A small CTC audio transcriber, trained from scratch.
Model: depths [1, 1, 1, 1], rnn gru.
Data: 26041 training examples, 1.2 epochs.
Rows from block 3 of a small CTC audio transcriber, named by matrix and row number. Each number is 500 + 25 x the weight over its row's rms, rounded and kept within 0 to 999. All counts start at 0. Numbers have three digits each.
After each channel's rows are labels from the 100 clips, of 14976, where the channel reaches its highest value: "responds to" is what is common among them. Only what is clearly more common there than usual is listed. The data: short read English sentences (LibriTTS-R).
# conv: width-3 conv (model.blocks.3.conv.weight, 368x288x3, each kernel summed), inputs 0-57

conv.248:546504536532501516462568489472490487498527534504459515466474522479548475466500483494532481477506518535465484529507510492466541526521530507480521486476483509535505512519464526
responds to: the word "what"

conv.354:489487493503529525475551502520525511480463476535512448506506530431511534543500480484510467524506477536480479508551541503576515499495463534481551534536527480533505484527524496
responds to: voice: female

conv.209:464523506502478478484465524558550524530517459471514480483483491503510497507533544560463500485529495445528466471490470490504524453513480486488502493499509508485513508542557503
responds to: the word "was"

conv.76:483503505509466535474467526541470471523480491471483492485535496468520522500485526530489516509515513566543511501499523486479453532496492506478503486517510501452462503509538528
responds to: voice: female

conv.229:463511442521548481449509524516521477557452507487493486501494503497496461521481493521499495555518501456512504503465525503505452510525452455459457504461532498488519502483522503
responds to: the word "was"

conv.255:534464470472539471520516506470537515508469501491473500464532492488479482477493489546478509545494525511477535506497493501522505499526537484461497506508520483475483501552486506
responds to: the word "a"

conv.346:525451508520480432508491538491458520502510520504492461509473546507462470491518533542542510504568516466526496533500469475522508494494496519488533503496481510456490457463525490
responds to: the word "be"

conv.74:509502497535536521450501454520513479467481545549527505438484562519499499506534492476547499460508523489442498499494479513474487449496494515463511506495513479545523508493501483
responds to: the word "to"

conv.343:510471522504490477506456527514539487481501521521494484505506504474491497433504520487496526530492505497509526497526519483526505513513505531488480451473502543501509535481448513
responds to: the word "was"

conv.181:502479465524550505528463502474511509546502459476526498467495537514504521494480500487507455558497530446531526533493474477497518532516509515459518485512504499535509518507518533
responds to: the word "to"

conv.218:507498484521462502488500510474504513512517502485495473498482479492527514528490480542507496457498478500516508481473533529487475484449492470546488552522468484494502503524466476
responds to: the word "i"

conv.327:525464445483512503510462525528496507552489509474463475502490481520505516529541486541526508477463514507517498513496490492526511475501464486483492468498474491536500491546494490
responds to: the word "i"

conv.277:465483513487511511512495485473529445516501504462520516471529521480504500539498549550515455523532540460472485469527490540449536532525526517533483524505492549511513515527499530
responds to: the word "not"

conv.217:461482535521460554515475483501546497526484539473527540513521545482497506499449531480506476515514513510495511527467524528497482479458487499463471417538516471530487476499533516
responds to: the word "was"

conv.116:515465483474503537532492511492522502486506531483440473519477481510502509472505461508457496500521490554478479494441481478477478517446539493534493507535492521479478479505451508
responds to: text has "you"

conv.178:478499503502472492540511512481535493499504467557523517526497537498528526538522547475477485497457489494476483526507464472458513491493513554484501489484515518514474533531528489
responds to: the word "and"

conv.270:509523498507487538565509529522490534537523470499533523518490471501512495514482478522495499497513540499477473525493506565533529448486483497474519506528532506487494520536513501
responds to: the word "i"

conv.125:505519518491521497526500498532513504501488475499511497523509496476505504536494541548522509480482500480537509478450488509531489459514482541508518468513516540481488518506527488
responds to: the word "must"

conv.296:499448513492484493508506484528499496508474473464481526526501525578498503500497530469463515473521482534510483482476491487495486505498538510512500483466479492497547476485465485
responds to: the word "you"

conv.122:507451485512485506541492493484500488544485525489505559520523468508530438496469468554510514511478518499477495533507512512468536540441516490498503512475442516513515487498461525
responds to: the word "what"

conv.207:535505463519479509527554484503476464443524469533487554490498468489479484471515512496501544517468470505454503466483511520468493491490475458505476518473515489496500466570520498
responds to: voice: female; the word "i"

conv.179:453522508501482507496550487467492544482505517519527512504519467503518512506503514473553532469520537501476521484484499481533518543478469451468513493527506465483533475510534521
responds to: voice: female

conv.35:465507473548482496552531469528509518478488469514517516494518443513489455519517502527540507471470503517470512506489482518506499493481478518509486462546524452520518499514506526
responds to: the word "was"

conv.335:468453506488499484459469518491534493519493504468479521529500494496486525516470481496476504551475509519504477452486529486527502510518501526498538461475531492520473534467475561
responds to: the word "the"

conv.149:499492477533511509499466498547511488483503487536531517531472495454527522515523460530468506516499495488448509478522516507459513488502499488487468475500494499532472516513455525
responds to: the word "i"

conv.170:483491487472496528529524471485503516476521515482506512493504533539509525516478506490544493503511478510486491462524467477517479523511551481499471461501507492466540493508467472
responds to: the word "his"; the word "is"

conv.253:498484519482532507516540530483512466521514501461498533460503443463470472441504539497519493526487517493447538495524503485518478506456510484537499556500477513488516477505528501
responds to: the word "not"; the word "was"

conv.63:506502477539532504495500504472479468524489489474494511513450545450497514501484548485530503514527491481516484471478474494505513493494505503520501490519521480448512468542502539
responds to: voice: male

conv.60:498507468523480516493484468485495479451474462494499476473509535477504491499490508445454512473499489484514529483452483503474485502496485487489528548464476467504505483549470482
responds to: the word "what"; the word "it"

conv.234:479496521504506483520480492472501526511528517469477541514485509479492496525472514492449526543505467519486514543489500471528508481469507486547519463523461568485485476549493523
responds to: the word "of"

conv.124:473449512530507495513513543501509531527488481472482516487488557456476461481483505485495485461506482480542478490475479511499537474474480538529472486489528473478533509502546519
responds to: voice: male

conv.1:538539490462494478481492497526453536454492463437544496519497503474491494498515511542479500532520474525465487475478489504516496468527530496455477454462538534541531531528536474
responds to: the word "the"

conv.193:515486490508476561508461506521513471476514487519500484499489531462503521500544477428493509513522466481514474474462507525479496518491468509462491475545471511510466501515492550
responds to: voice: female

conv.356:515509524512482476490539507510495520504541520512449525484533508486498533523518505517538510465500529480478505496494519491478494495477440471513505520513536466474491479499517508
responds to: the word "not"

conv.341:521515523452458505481522475477506481503503557499529549495458462491485516491530456500503558530546482472496474476462536471499490504534512538472509502499508488509522502499512498
responds to: the word "he"

conv.312:481478548466486521531488479513493512516475496460535507500476527480491472496510495467488495510536478525487540517518496513528512559485483509468492439512511517454454519545517526
responds to: the word "to"

conv.10:538494553477504477500518469490536500487506498551479520513480487486489496486509513561535468569476475490499502506505462484491480511513504485477500516463472474527499532553504490
responds to: the word "the"

conv.244:490511510482504476565480502513524506491514516458513478514545485514444486440483520506501504493500496514480447469486484482477504495502508527540519487508499447508548457505491478
responds to: the word "be"