{
  "arch": "crnn",
  "model": "CTC audio transcriber",
  "dataset": "short read English sentences (LibriTTS-R)",
  "train_examples": 26041,
  "gain_aug_db": 6,
  "n_mels": 80,
  "hop_length": 160,
  "input": "log_mel",
  "spec_augment": true,
  "win_length": 512,
  "tokenizer": "word",
  "vocab_size": 5132,
  "norm": "batchnorm",
  "activation": "leaky_relu",
  "depths": [1, 1, 1, 1],
  "kernel_size": 3,
  "stem": "single",
  "widths": [192, 240, 288, 368],
  "rnn_width": 256,
  "rnn": "gru",
  "bidirectional": true,
  "rnn_residual": true,
  "rnn_layers": 6,
  "optimizer": "soap",
  "beta2": 0.95,
  "lr": 0.002,
  "beta1": 0.9,
  "shampoo_beta": 0.95,
  "eps": 1e-08,
  "precondition_frequency": 20,
  "max_precond_dim": 1024,
  "merge_dims": true,
  "one_sided": false,
  "adamw_lr_other_params": 0.0011,
  "steps": 500,
  "batch_size": 64,
  "epochs": 1.2,
  "lr_schedule": "linear",
  "final_lr_fraction": 0.1,
  "warmup_steps": 20,
  "weight_decay": 0.2,
  "adamw_weight_decay_other_params": 0
}
Rows from block 3 of a small CTC audio transcriber, named by matrix and row number. Each number is 500 + 50 x the weight over its row's rms, rounded and kept within 0 to 999. All counts start at 0. Numbers have three digits each.
After each channel's rows are labels from the 100 clips, of 14976, where the channel reaches its highest value: "loudest" is the band of the loudest frequency at the time of the peak. Only what is clearly more common there than usual is listed. The data: short read English sentences (LibriTTS-R).
# conv: width-3 conv (model.blocks.3.conv.weight, 368x288x3, each kernel summed), inputs 0-57

conv.83:491452549464519456415468473561446536496513568519505503537418482538547563499589490537437477486538485451549467431505509540504551430433502505463574532409467372473547431495414411
loudest: 4000 to 8000 Hz; 2000 to 4000 Hz

conv.223:452425551459484434532528514459442531475492459559557409468507537449491453496529397546514497397381549486513455478472457513417545450506518543534501556459521461601524619457425397
loudest: 250 to 500 Hz; 500 to 1000 Hz

conv.175:517467515573548562415523593583517474495533523494528590476550515493524459533411500452481489450525469501446555558598535504491489484441430529549566545489520558478433501475497483
loudest: 4000 to 8000 Hz; 2000 to 4000 Hz

conv.251:535464512569456458516444577548444507505551477456604516471536439474582468625569604506572451412499503446516386407534520475498495451542506524491592426521557509501438538445573488
loudest: 2000 to 4000 Hz; 4000 to 8000 Hz

conv.168:465515465508561495534385578497551587544469603457471545602528511592535502452534534549494461523459453551471481487512520427442489497460423539572496478516536505454402512535463618
loudest: 500 to 1000 Hz

conv.37:529546395487504485505495514535545469492594594389436493462523465491490491569532461397454436455386470458555538525425517558463523532549545482509456415404494491531518544544431454
loudest: 500 to 1000 Hz

conv.39:609491445481443458552470385511419490401527563556565556471495463383532556485482526440507543513604509498498539489422479513548590478466504542453509571454539570543567454502584560
loudest: 500 to 1000 Hz; 1000 to 2000 Hz

conv.77:404515575499577615574571549542514476528439447528554579510536483649495492532473572523506421523531541547560490585490489459482581651474494481450502409487437414574509515481509486
loudest: 2000 to 4000 Hz

conv.290:517406548458549580484607473505467484529573482532475440479433440436500490420434560590537522529521561479469588508505400490506471483500488612489444407488460511540585494486536548
loudest: 4000 to 8000 Hz; 500 to 1000 Hz

conv.139:510491494482495593522457587435536522419494477428523479414554521538465555557531581442521436558561500515505580459565471521401472492540439476481450486535523518404519430515571486
loudest: 2000 to 4000 Hz; 4000 to 8000 Hz

conv.154:433569463518545483524472552489519473580523436465410505524522557452525434560412432437456495615526547530477485463504499447510589510482496485497584512453559548483522452494390542
loudest: 250 to 500 Hz

conv.360:490471399552561477541531538455487481530487553480552522451589549613518431481532550485569496584483466480494492517551574443504509481473472452490448617480578460414416429553613536
loudest: 2000 to 4000 Hz

conv.49:391527516504529513440452515460414407545536404456541498473564520496520550481557576437466429456475517497531434604588475426468437471474440443395530580541488519572579500562594580
loudest: 2000 to 4000 Hz

conv.167:527497468524511456553467538518573557433458396431544496512545540500632462509505554515509434484515501505515543476442530411449478404526431504357577400470467555414476528423600510
loudest: 2000 to 4000 Hz; 250 to 500 Hz

conv.192:441396351462531516403430508520560470481461536364550509588543581422559503456468580442593454469518484570510539501495460575493562502532519499501547564476524533391524524452465505
loudest: 500 to 1000 Hz

conv.177:519574517443510460617450438403485467537516516583540572527419453438518533572543556538441478560358524522499461460526530520430522503526472560511490461585449481443520462527578556
loudest: 500 to 1000 Hz

conv.145:515519501407527534506527533442599432485593536485445540489548540475401437561473600415588449534526514571469609481503508483493484467471470562488446499490586511491469454418438403
loudest: 250 to 500 Hz

conv.301:531512524537490569587489519609464506466435526445505500551490512519521422465436599569534493569444448506501516440361428518580580497437459532521506450538550480459455586493425525
loudest: 500 to 1000 Hz

conv.289:498433431528474453498541515437550483483509525464499476392405556487569542523590435437457561461498465518479563476518443581367567536549492531432481475538539507533501404454424393
loudest: 500 to 1000 Hz

conv.366:461560533505500516588480520515558464471462491521586405442575571461500604395538590595503498572506411496453516484514499488479505477492499481526549571454536484558532580484501510
loudest: 250 to 500 Hz

conv.12:507557489530519563470564444509490521545562479428540491519522555485484415558429505450451519422455501490508413518606499452419517464501557522464577591554448526591615589495484579
loudest: 2000 to 4000 Hz; 4000 to 8000 Hz

conv.219:416508425429392417502560556523509557545554511473490572563494435569525531446495519433472477540533461482430540463483514489529522405470525465402529575503544478541604564645482442
loudest: 2000 to 4000 Hz

conv.318:471440395536503550575476424548500464478468438411606587524505494559540474431507531463563588477603546540557561574478566545422529557383437473488419478515513438502483471483458453
loudest: 2000 to 4000 Hz

conv.165:412481493465485588503585538467567561461505388458527437521528519417525561553460501580447488552452499520482531510425546585500463487566482450447426494460426520433438465499464562
loudest: 250 to 500 Hz

conv.176:474556497462471544447481399475492530571595468380536514572535579437557510483536587481559496443522472408477494498491605558434408477569542494567446539467560550511486538416475536
loudest: 500 to 1000 Hz

conv.299:515478447593520503593469458495475470462482486499548518444453452444447572532499455374448462433550533441432473477507514426461525484522566540504588501478593476451435464609593423
loudest: 2000 to 4000 Hz; 4000 to 8000 Hz

conv.285:526523462518558544459550477515544544558440552507629576433479501539534457522517515525520475514496432454555495575534574490423461524473565385497495504547595430481545496526623419
loudest: 2000 to 4000 Hz

conv.45:508567572564475521487559539587527469476454436493583454521514605530524494524422558534566484412494441450502461490523467416531465513524462592504590532445493496540542457409582536
loudest: 2000 to 4000 Hz

conv.260:450499472527484489570512526438496551534436478463501469518552477526448496536539562504521505484507508485494466491527546579567533552487504561552522432437538482433555541382416542
loudest: 2000 to 4000 Hz; 4000 to 8000 Hz

conv.51:524473586511576511438513497568570492513394515552391538563544487484507516446539566515497502397557442488497543433467424511490465536533494474502555471442514516523449426532510520
loudest: 250 to 500 Hz

conv.135:550499545535542515494462533490589443546461463542529523468510525595479468449520510546555510531483397461556560456556607531490548438443524531334516523515420479483532434503502496
loudest: 500 to 1000 Hz; 2000 to 4000 Hz

conv.351:478618486505533467508494589427504608557476455551488540473463474532500464535539462491485436575496542458527440552478563520545440431518518532469479497542469501511456493472471521
loudest: 2000 to 4000 Hz

conv.212:460530384550442556512440513599574556527465512463544589476498606515522508524497517529508498473449560528540433407414451491499481422462492484522542426537432506563470520499486495
loudest: 500 to 1000 Hz; 4000 to 8000 Hz

conv.143:462549543447488498536476473566480533530517457489482515587562529476485597471547456586483479556487451423558453494518580523534444513470400515476476469515505512458421461564564508
loudest: 2000 to 4000 Hz

conv.162:409543513487503534566562507422516508498530552464511498526379513512532455515530546464508564487470521491415500529401503621497566533512422443484438457531443465468540462559580523
loudest: 500 to 1000 Hz

conv.152:520507432508520540531477549483537515412446543548533484479530540549456554511495466439571558597514429565435525505427461532423582424544464598489462439521509477447539505530568579
loudest: 2000 to 4000 Hz

conv.305:541495417513450498564477591512443483495526495398420560502444535441458394573479583478491499449508445503530573472526577577494477528541478491479450469479514534432463457447479496
loudest: 250 to 500 Hz

conv.131:566551552611533478555545521366506486421427509534598512456546522490447473534598373450542462483467481460471519438510517448414428437498589465462482606524534467493420507547525424
loudest: 2000 to 4000 Hz; 4000 to 8000 Hz

conv.141:543475494476514434466512504577443505536503540448428587558462590498472472480517517516439428478493496407419455428565425532452528520439519423522447540385510507538585505569586501
loudest: 250 to 500 Hz

conv.78:526535449551450575533519443455503479407510466578629474577552543411480512471580435549566456464488558473560481505423526516512498512357523556520491500479551439494568569432483441
loudest: 250 to 500 Hz

conv.34:418448410466526470592562476435607514532427488508483518487506516440525469439461441508454560572484422535616474369508434509555527529513478484542580463548516422425502564490541480
loudest: 4000 to 8000 Hz; 2000 to 4000 Hz

conv.367:473465468588469469477532398504423496524575523532556546480499528476525501599369461466493478524476489471486530490516414493464481492531426535510468368440501463507508494574572473
loudest: 250 to 500 Hz

conv.43:475468475510460591541509435496467496516439437444546484511484514473566554503524512435453505499557514533521487506514523462536514488496498570489500466506605419444453437422575508
loudest: 4000 to 8000 Hz

conv.19:442582467412503495514494606560493508495502592491478467475542465477413451448405507459431585519482458423463472448485491507457525469479398451458501463562500541503558454553503507
loudest: 500 to 1000 Hz

conv.247:530458529524479412479408445424521509468490463515466519424525502577436477491451504449577568456536548451435501443506483446527476499519450425553394498442513586509442487425453448
loudest: 250 to 500 Hz

conv.276:528411452489541520455512499508400496565459555597461451503537495487522557463505511539499519489435518457583540443477561482492455601481394597596559488495506507599502507577473479
loudest: 500 to 1000 Hz

conv.271:560502515476549454544505408476560536506562516386533636465430460410555568527435522550444543565447541593503465395524582471480508486565530546524509543457480500480504553568503413
loudest: 250 to 500 Hz

conv.268:507421507464531569519541588502491553580399456530457548460374504494522590431403536445519526534500531497458545556470537443430508570394480496549453498527551532476518563429483521
loudest: 500 to 1000 Hz; 250 to 500 Hz

conv.257:616479522510418546417528466514429484484525587483482557563462484528481582453444480565566495557587538454542547596476485549505483627449454529538534506550497497487554567455494520
loudest: 2000 to 4000 Hz

conv.91:493484491429472559490559485525491627580457517368495482496500548573510542558435356527501458493483485572581520546422424538482529470486458479387550457565546493455452504513506476
loudest: 500 to 1000 Hz; 250 to 500 Hz

conv.308:497591530558619440611376502516509536531472465501509513511498569543511446514484582543534532505513503536568513447508405525444489547532545564544433528546555383495542507485598534
loudest: 4000 to 8000 Hz

conv.40:463593442527507530389380465416599515551415496504550568423526551451556498581494512522388584576480556529633585526462524525452520502391512558595537537461487486505503547492501506
loudest: 500 to 1000 Hz

conv.0:512514461475477487590450491506533521489509580472494490524439555422628555510448544555455453502500500618468492449436443474477535460499463442412411523424424457575431528498513502
loudest: 2000 to 4000 Hz

conv.15:473407491540434502569514549501576549507520479504537470505456452484467588536475504400547418422573470416505560517449589559424517581416522525442435521557496412539528520516547494
loudest: 2000 to 4000 Hz

conv.54:617518466506557508487431520528483434593432555500513470544513463510495550438507437557567482567396526540596502599471513566349475567514454544537503476483472519491464464568492571
loudest: 250 to 500 Hz

conv.65:527484536490568616460510488516560488471415585495557590501487399492509472547554482448465463549468499480547471500473476512506463429505418484530439456449502523525560504480431465
loudest: 250 to 500 Hz

conv.320:451528517540535486442492564581502418512549550509562551540520509472486394452467513567463500403460380545492487515472486517598466360490506482454514533458440578467414630574483507
loudest: 250 to 500 Hz

conv.101:411419503506498465567553553503502580482550505449538553553522537613489408595539373470559517454404460446480482487450489538405480494496424483494456550578556542456467636518578487
loudest: 2000 to 4000 Hz

conv.280:401482395460560557574405478589522491503466471492473506467609509493595474510412524445524467512562511576562527433535468459472514515544498470408506525516452483481548431430532499
loudest: 500 to 1000 Hz

conv.171:533469546481470572462505502650529617575485451536515487579497544519518499517477548538425518402483481469477532537442388458614484517505512500487564464459468576557556519448496456
loudest: 500 to 1000 Hz