{
  "dataset": "short read English sentences (LibriTTS-R)",
  "hop_length": 160,
  "vocab_size": 5132,
  "activation": "leaky_relu",
  "beta1": 0.9,
  "max_precond_dim": 1024,
  "batch_size": 64,
  "weight_decay": 0.2
}
Rows from block 3 of a small CTC audio transcriber, named by matrix and row number. Each number is 50 + 12 x the weight over its row's rms, rounded and kept within 0 to 99. All counts start at 0.
After each channel's rows are labels from the 100 clips, of 14976, where the channel reaches its highest value: "loudest band" is the band of the loudest frequency at the time of the peak. Only what is clearly more common there than usual is listed. The data: short read English sentences (LibriTTS-R).
# conv: width-3 conv (model.blocks.3.conv.weight, 368x288x3, each kernel summed), inputs 58-115

conv.101:51 46 53 52 38 48 64 74 29 46 35 41 48 43 45 45 47 65 40 68 64 29 51 21 45 49 43 54 51 34 51 66 45 38 67 46 68 43 48 38 54 44 54 86 41 62 63 47 33 47 50 35 26 47 58 33 51 51
loudest band: 2000 to 4000 Hz

conv.121:52 64 52 37 36 44 59 41 61 44 58 39 28 56 41 42 65 75 38 47 36 46 49 64 24 59 36 35 65 46 55 58 21 50 74 42 57 57 69 41 46 50 52 65 35 55 41 38 57 49 30 39 40 58 49 55 70 36
loudest band: 250 to 500 Hz

conv.78:64 60 35 62 37 59 60 40 20 55 32 45 25 58 55 50 31 55 40 48 28 50 35 56 71 20 66 40 42 70 53 45 40 77 50 52 54 42 48 56 48 29 49 32 48 43 33 66 56 44 64 50 26 68 54 43 26 49
loudest band: 250 to 500 Hz

conv.55:70 51 52 62 45 35 53 42 55 52 48 44 77 57 49 30 69 55 40 53 58 24 58 68 44 64 59 62 42 53 46 51 54 60 39 57 64 34 53 48 58 60 55 50 55 63 50 60 62 52 40 63 56 51 33 36 82 68
loudest band: 250 to 500 Hz

conv.164:61 45 66 63 73 34 56 33 56 50 46 45 55 55 28 26 38 47 54 42 48 60 61 60 57 65 55 46 54 53 44 58 47 41 62 31 57 52 65 61 62 47 48 59 60 52 78 44 45 77 40 46 54 53 54 34 67 60
loudest band: 4000 to 8000 Hz

conv.105:39 52 25 59 53 54 50 53 46 46 41 47 48 47 47 46 24 41 58 65 67 53 64 60 46 37 54 47 60 53 37 61 46 48 50 46 61 69 39 70 55 39 68 44 46 65 54 21 51 41 70 28 33 59 52 46 39 47
loudest band: 500 to 1000 Hz

conv.133:48 54 67 55 63 40 76 69 30 59 60 58 53 56 69 58 47 41 42 35 51 39 40 55 45 54 41 58 32 50 46 55 28 60 38 48 46 43 46 47 38 36 57 85 58 40 64 57 43 41 64 52 60 54 59 30 46 48
loudest band: 4000 to 8000 Hz; 2000 to 4000 Hz

conv.131:53 61 57 52 33 59 33 35 31 40 53 44 37 47 81 56 52 42 55 34 48 55 51 50 79 38 56 63 49 42 55 64 63 42 41 40 35 72 62 72 65 58 58 66 56 45 40 50 56 67 78 48 37 53 45 26 47 59
loudest band: 2000 to 4000 Hz; 4000 to 8000 Hz

conv.36:53 45 37 61 53 41 52 64 41 35 74 47 62 68 35 50 61 46 36 44 40 69 62 69 54 52 51 42 46 56 43 52 56 53 46 68 75 53 52 35 40 38 66 54 44 78 77 61 57 62 52 67 66 73 34 44 52 50
loudest band: 4000 to 8000 Hz; 2000 to 4000 Hz

conv.348:40 62 51 65 48 60 55 43 42 75 77 54 39 56 33 59 43 55 57 58 45 62 50 64 34 44 51 37 30 48 17 64 44 60 51 60 49 63 65 44 46 52 52 62 54 49 36 53 62 60 48 53 53 69 67 51 62 55
loudest band: 1000 to 2000 Hz

conv.91:40 49 58 57 62 45 59 70 44 60 56 41 57 46 42 52 47 77 44 65 55 58 24 23 58 49 51 73 58 37 62 48 31 55 31 78 74 34 46 49 44 48 23 33 51 48 42 52 53 48 54 65 53 61 46 41 42 38
loudest band: 500 to 1000 Hz; 250 to 500 Hz

conv.256:73 65 38 60 43 60 70 47 35 40 45 41 45 36 33 58 55 29 77 64 74 63 53 55 51 68 48 40 38 35 37 56 51 36 55 56 50 50 47 41 49 53 64 82 46 39 42 45 54 47 27 45 32 37 47 76 55 49
loudest band: 500 to 1000 Hz

conv.367:58 47 64 77 43 24 35 56 62 43 43 55 39 52 41 60 83 60 57 33 33 59 55 41 44 56 56 41 59 65 33 52 57 50 57 32 20 54 41 58 68 67 63 42 52 49 57 70 50 51 42 33 43 54 54 48 44 62
loudest band: 250 to 500 Hz

conv.87:49 38 56 52 71 67 46 71 49 46 45 19 47 55 48 17 45 75 47 60 54 57 49 44 50 52 57 80 47 52 49 50 41 58 51 33 35 59 45 45 47 79 60 26 59 55 35 56 43 37 44 45 55 41 50 69 48 40
loudest band: 500 to 1000 Hz; 250 to 500 Hz

conv.223:47 44 41 49 37 55 50 49 70 60 40 55 42 47 75 42 42 37 57 59 36 67 34 64 62 62 54 31 45 66 54 67 59 61 47 31 39 61 48 52 38 62 52 49 48 72 31 67 52 41 77 53 47 59 60 39 52 58
loudest band: 250 to 500 Hz; 500 to 1000 Hz

conv.259:61 29 53 27 51 65 58 51 49 53 49 47 33 44 53 78 37 50 44 61 52 53 50 54 35 44 42 43 48 47 42 53 44 32 38 45 65 79 38 52 58 67 38 37 35 51 48 34 33 67 42 30 36 48 54 24 58 40
loudest band: 500 to 1000 Hz; 250 to 500 Hz

conv.337:47 33 48 69 47 40 51 41 52 61 62 46 52 54 38 60 47 33 36 38 46 66 49 73 22 43 66 40 61 52 69 47 50 66 75 36 68 64 63 59 44 52 54 52 56 36 65 64 53 69 37 68 56 17 80 30 62 50
loudest band: 4000 to 8000 Hz

conv.33:48 65 48 52 43 53 58 16 41 42 74 52 62 56 52 45 45 40 49 42 26 40 35 21 68 56 61 43 55 41 21 65 33 52 48 60 52 48 38 33 56 42 43 58 47 43 62 50 40 51 46 56 74 67 59 53 40 70
loudest band: 250 to 500 Hz

conv.238:37 48 55 52 38 74 50 37 49 32 56 56 59 54 66 18 33 39 52 50 54 72 48 42 40 65 45 61 59 74 51 49 42 50 37 42 49 15 56 31 56 37 50 44 56 49 67 39 45 55 54 56 56 39 31 42 45 55
loudest band: 250 to 500 Hz