A small CTC audio transcriber, trained from scratch: arch crnn.
Rows from block 3 of a small CTC audio transcriber, named by matrix and row number. Each number is 128 + 24 x the weight over its row's rms, rounded and kept within 0 to 255. All counts start at 0. Numbers have three digits each. After the name is the row's rms in percent of the matrix's.
After each channel's rows are labels from the 100 clips, of 14976, where the channel reaches its highest value: "responds to" is what is common among them. Only what is clearly more common there than usual is listed. The data: short read English sentences (LibriTTS-R).
# conv: width-3 conv (model.blocks.3.conv.weight, 368x288x3, each kernel summed), inputs 116-173

conv.174 096:158108042166089117131143141123098184133141134104130125143117110098155151108144168124147121139102126133133104046118111109097141154181124160143132140138132139099136128159130112
responds to: the word "was"

conv.2 099:143130177115147137130114092074150084113123056126129127115175158134140126115114127117124139134154145142099138101125174186117116158125151119159146103102151109147128143109122138
responds to: the word "was"

conv.344 098:155150177131155152130107134096133074181158082120144115152119112128159145149119136145135140157080125139102128108143134181070092099152124092120118112119151157135092133136143155
responds to: the word "to"

conv.134 091:146082102121145115104122115135165138137102142122125106150142155082158148137129142114147119136099108126109100136144158122111162086170110103140099122154133102120161138155155131
responds to: the word "was"

conv.262 102:135132180108146159130158126121156107087083115142084124090127139177142141127124117108125120083161135140130131117144114102076126108145123129144146113132106102094130130147130135
responds to: the word "was"

conv.220 112:111122108106127140090147131125132161129112111102090132146128106133136189167117138172118121177128157102153072144160108074145157126109108098144140171134120146099132116105102112
responds to: voice: male

conv.179 095:132122101142109124128167101180146163113120141073105149165112134128168127142114104103091133143126129132141112116126143141092126161131100115174122167173126114160139096102142147
responds to: voice: female

conv.11 103:138107108139154139119126181138090074135104133114095125125145152095137159152176148118078134102107119135148134094154123154153121112135099133124090100093150150087145132160116120
responds to: the word "was"

conv.35 097:117148140192116164121182095117100105143131137098138135136084126090138140131138177119112119134155137133103106076167185099134119120122121118110082183158161120111127137092081141
responds to: the word "was"

conv.227 104:130116137145063159121107170121142136115109138125156123119133148102085173133151140093146107106163095123160108159120107102096142069141125111134130136128114172134146124160148132
responds to: the word "was"

conv.229 092:162138121139134145147131146100134131133147121070124136138118159138127174103139108128100098170130087095125131127148148189112129119154131145122102100148114161104117138152135106
responds to: the word "was"

conv.323 099:149153137100151115088128091157161095129175127136106119166142123117131163114138140104140120114132116106121177139097167136132112166133132093117144145115069141139144141138105134
responds to: the word "i"

conv.151 097:142133090133086110136119102113095088130155158165105122160125146152117095135146121111125156140134168112152072145160139141118086148094149119143075099140119146174096093120154184
responds to: the word "was"

conv.128 101:146146130122132137095117108168126153073119126143129141129091065135117153119065129115138089125153138127135109116085113123134155120170144090160155125158125155121096110144143129
responds to: the word "i"

conv.194 093:152154110154124172104156138146142110172120085123123131136127132116139135116130106181132161115149135117127167129128128121136094119065089120148132166159152162145145108149160116
responds to: the word "was"

conv.235 100:143113099175170140143160125136173153131123102108129092136125112092153156119128120157135097176168107144169116089115142172127157140109098171139141107161187148106122147131144115
responds to: the word "was"

conv.66 098:133170104170102137096123098120178118112191135119156150122167143112135102124116112114130150109128107149155147133144112140128100140151119151138129129129130118182154122105130138
responds to: the word "was"

conv.231 104:154137141152088143142122073140104135090103149134161170122123095149119159150137161137120181082148087147140147106144143084120085089127142137172172133128140133101095129062108069
responds to: the word "was"

conv.9 100:120125142101119106182162129115143115137150134104083117156078144103122120080101118108130098131134113115185084123147103152135131065070128107178148107144167162142095146166125150
responds to: the word "to"

conv.21 094:125116109168116115132137142119105118117177121121116128156077150157127099110154117132117117149152106171112132129112152112122119115148162161116132125114092171116116148162098173
responds to: the word "was"

conv.327 103:144138103120131137107136118151107091120145147108116130150107113122115107148136139075177144077123120131142109132107144162155127091162158130166120128173184137133089145173091143
responds to: the word "i"

conv.309 109:111176109143108176108117117140116105095116111113111084115111146147131099134159125137116131134154107103138101136088127106136137106135183159158123128128115095125134148082104115
responds to: voice: male

conv.307 110:121134096118167172141119134137102146126155131139145161119122136133162122174103126108105159121090115150138139111149178129134167131113125164118165089109125112092143124116142175
responds to: the word "was"

conv.207 097:129083122137130124139081125097091113149152153120105091079127108179100135113120113123117107111074121151165110142128124092109138135119154165107132111145105131130089123113156140
responds to: voice: female; the word "i"

conv.298 098:106129133091148102140122143118110126104150109114105108158100136087097120168114081127108093141111152100164128138128132148168138147145137150140139101166150131130123132139146146
responds to: the word "was"

conv.106 107:127104110134150114137111124142113155120129114102110145141110163129099156159156131135134099100159161123080133057125181091133126136135116115141128136113120158143099157094102124
responds to: voice: male; the word "was"

conv.41 103:150163133131111146133080113128122145178104120138132135136134103135089105148142141126128168165148145159121127125139132090168108114148186137119142148110127078130122140072142141
responds to: voice: male

conv.172 104:111137099170131116121154165141139158136125123088119091136151099155134129123145062111156120150142111094123133102192137142136100116100154100113144113137131095137100149124146101
responds to: the word "was"

conv.286 096:113137097128156135129118146140113140158140136125138093100100120112128148122152147124146137080116096131122109095153107157097108124181101152151157156131121121142134190134132126
responds to: the word "i"

conv.270 103:145147129109105111100100119151153126091140164083141146132135181146166137138169123160191125095143141117110122134181140134101166137108099097120148113108128153153130131134128105
responds to: the word "i"

conv.272 099:159120160116150133122129123146138171141114136114115119168106137168111144124131175096133126075117125112131153133162137101123144122129110121077163097135123125154121176134144101
responds to: the word "was"

conv.113 104:142147122155146110120110138125135128164124101126095107118143117166146136110128142148187092139145108069097114138102121133057165153125115095117110153100162149144140137149097124
responds to: voice: male

conv.94 094:164109152089140109112133093138111121153114116157120177168147123117076105111102091127135180099132120132160123154127153128101114114098091159124128063095117159107152106131126126
responds to: the word "i"

conv.334 099:113104186118139120165089142110123130161105119137172133121114115120114151108086128116112161077120132124085131140147131154116123088152158095149137148096134128118117098117142112
responds to: the word "i"

conv.129 101:146075114083077155129148113145151154106128193098138144136147160114124109103169098145081080123135096136117158158100130146098096178125117120142087105126122169104109101100114144
responds to: the word "i"

conv.357 096:146119145096139119142142142179111113112085108122164097109057139161121135120104115120079097124109138181098156147112132191151174164143110137112144127116119183137121149095142124
responds to: the word "was"

conv.70 098:113146139131185135128107128141157117102164097126127128119105140145131145122083131122108093138143107157164130153161097132097147129108176094156106165113144135162146139090088146
responds to: the word "was"

conv.193 099:141156085106114155130128159140121149120138148149147101131135156102129086124099104142137108092115122119125110081114101131083134094110180101134099123150143144123182102087115145
responds to: voice: female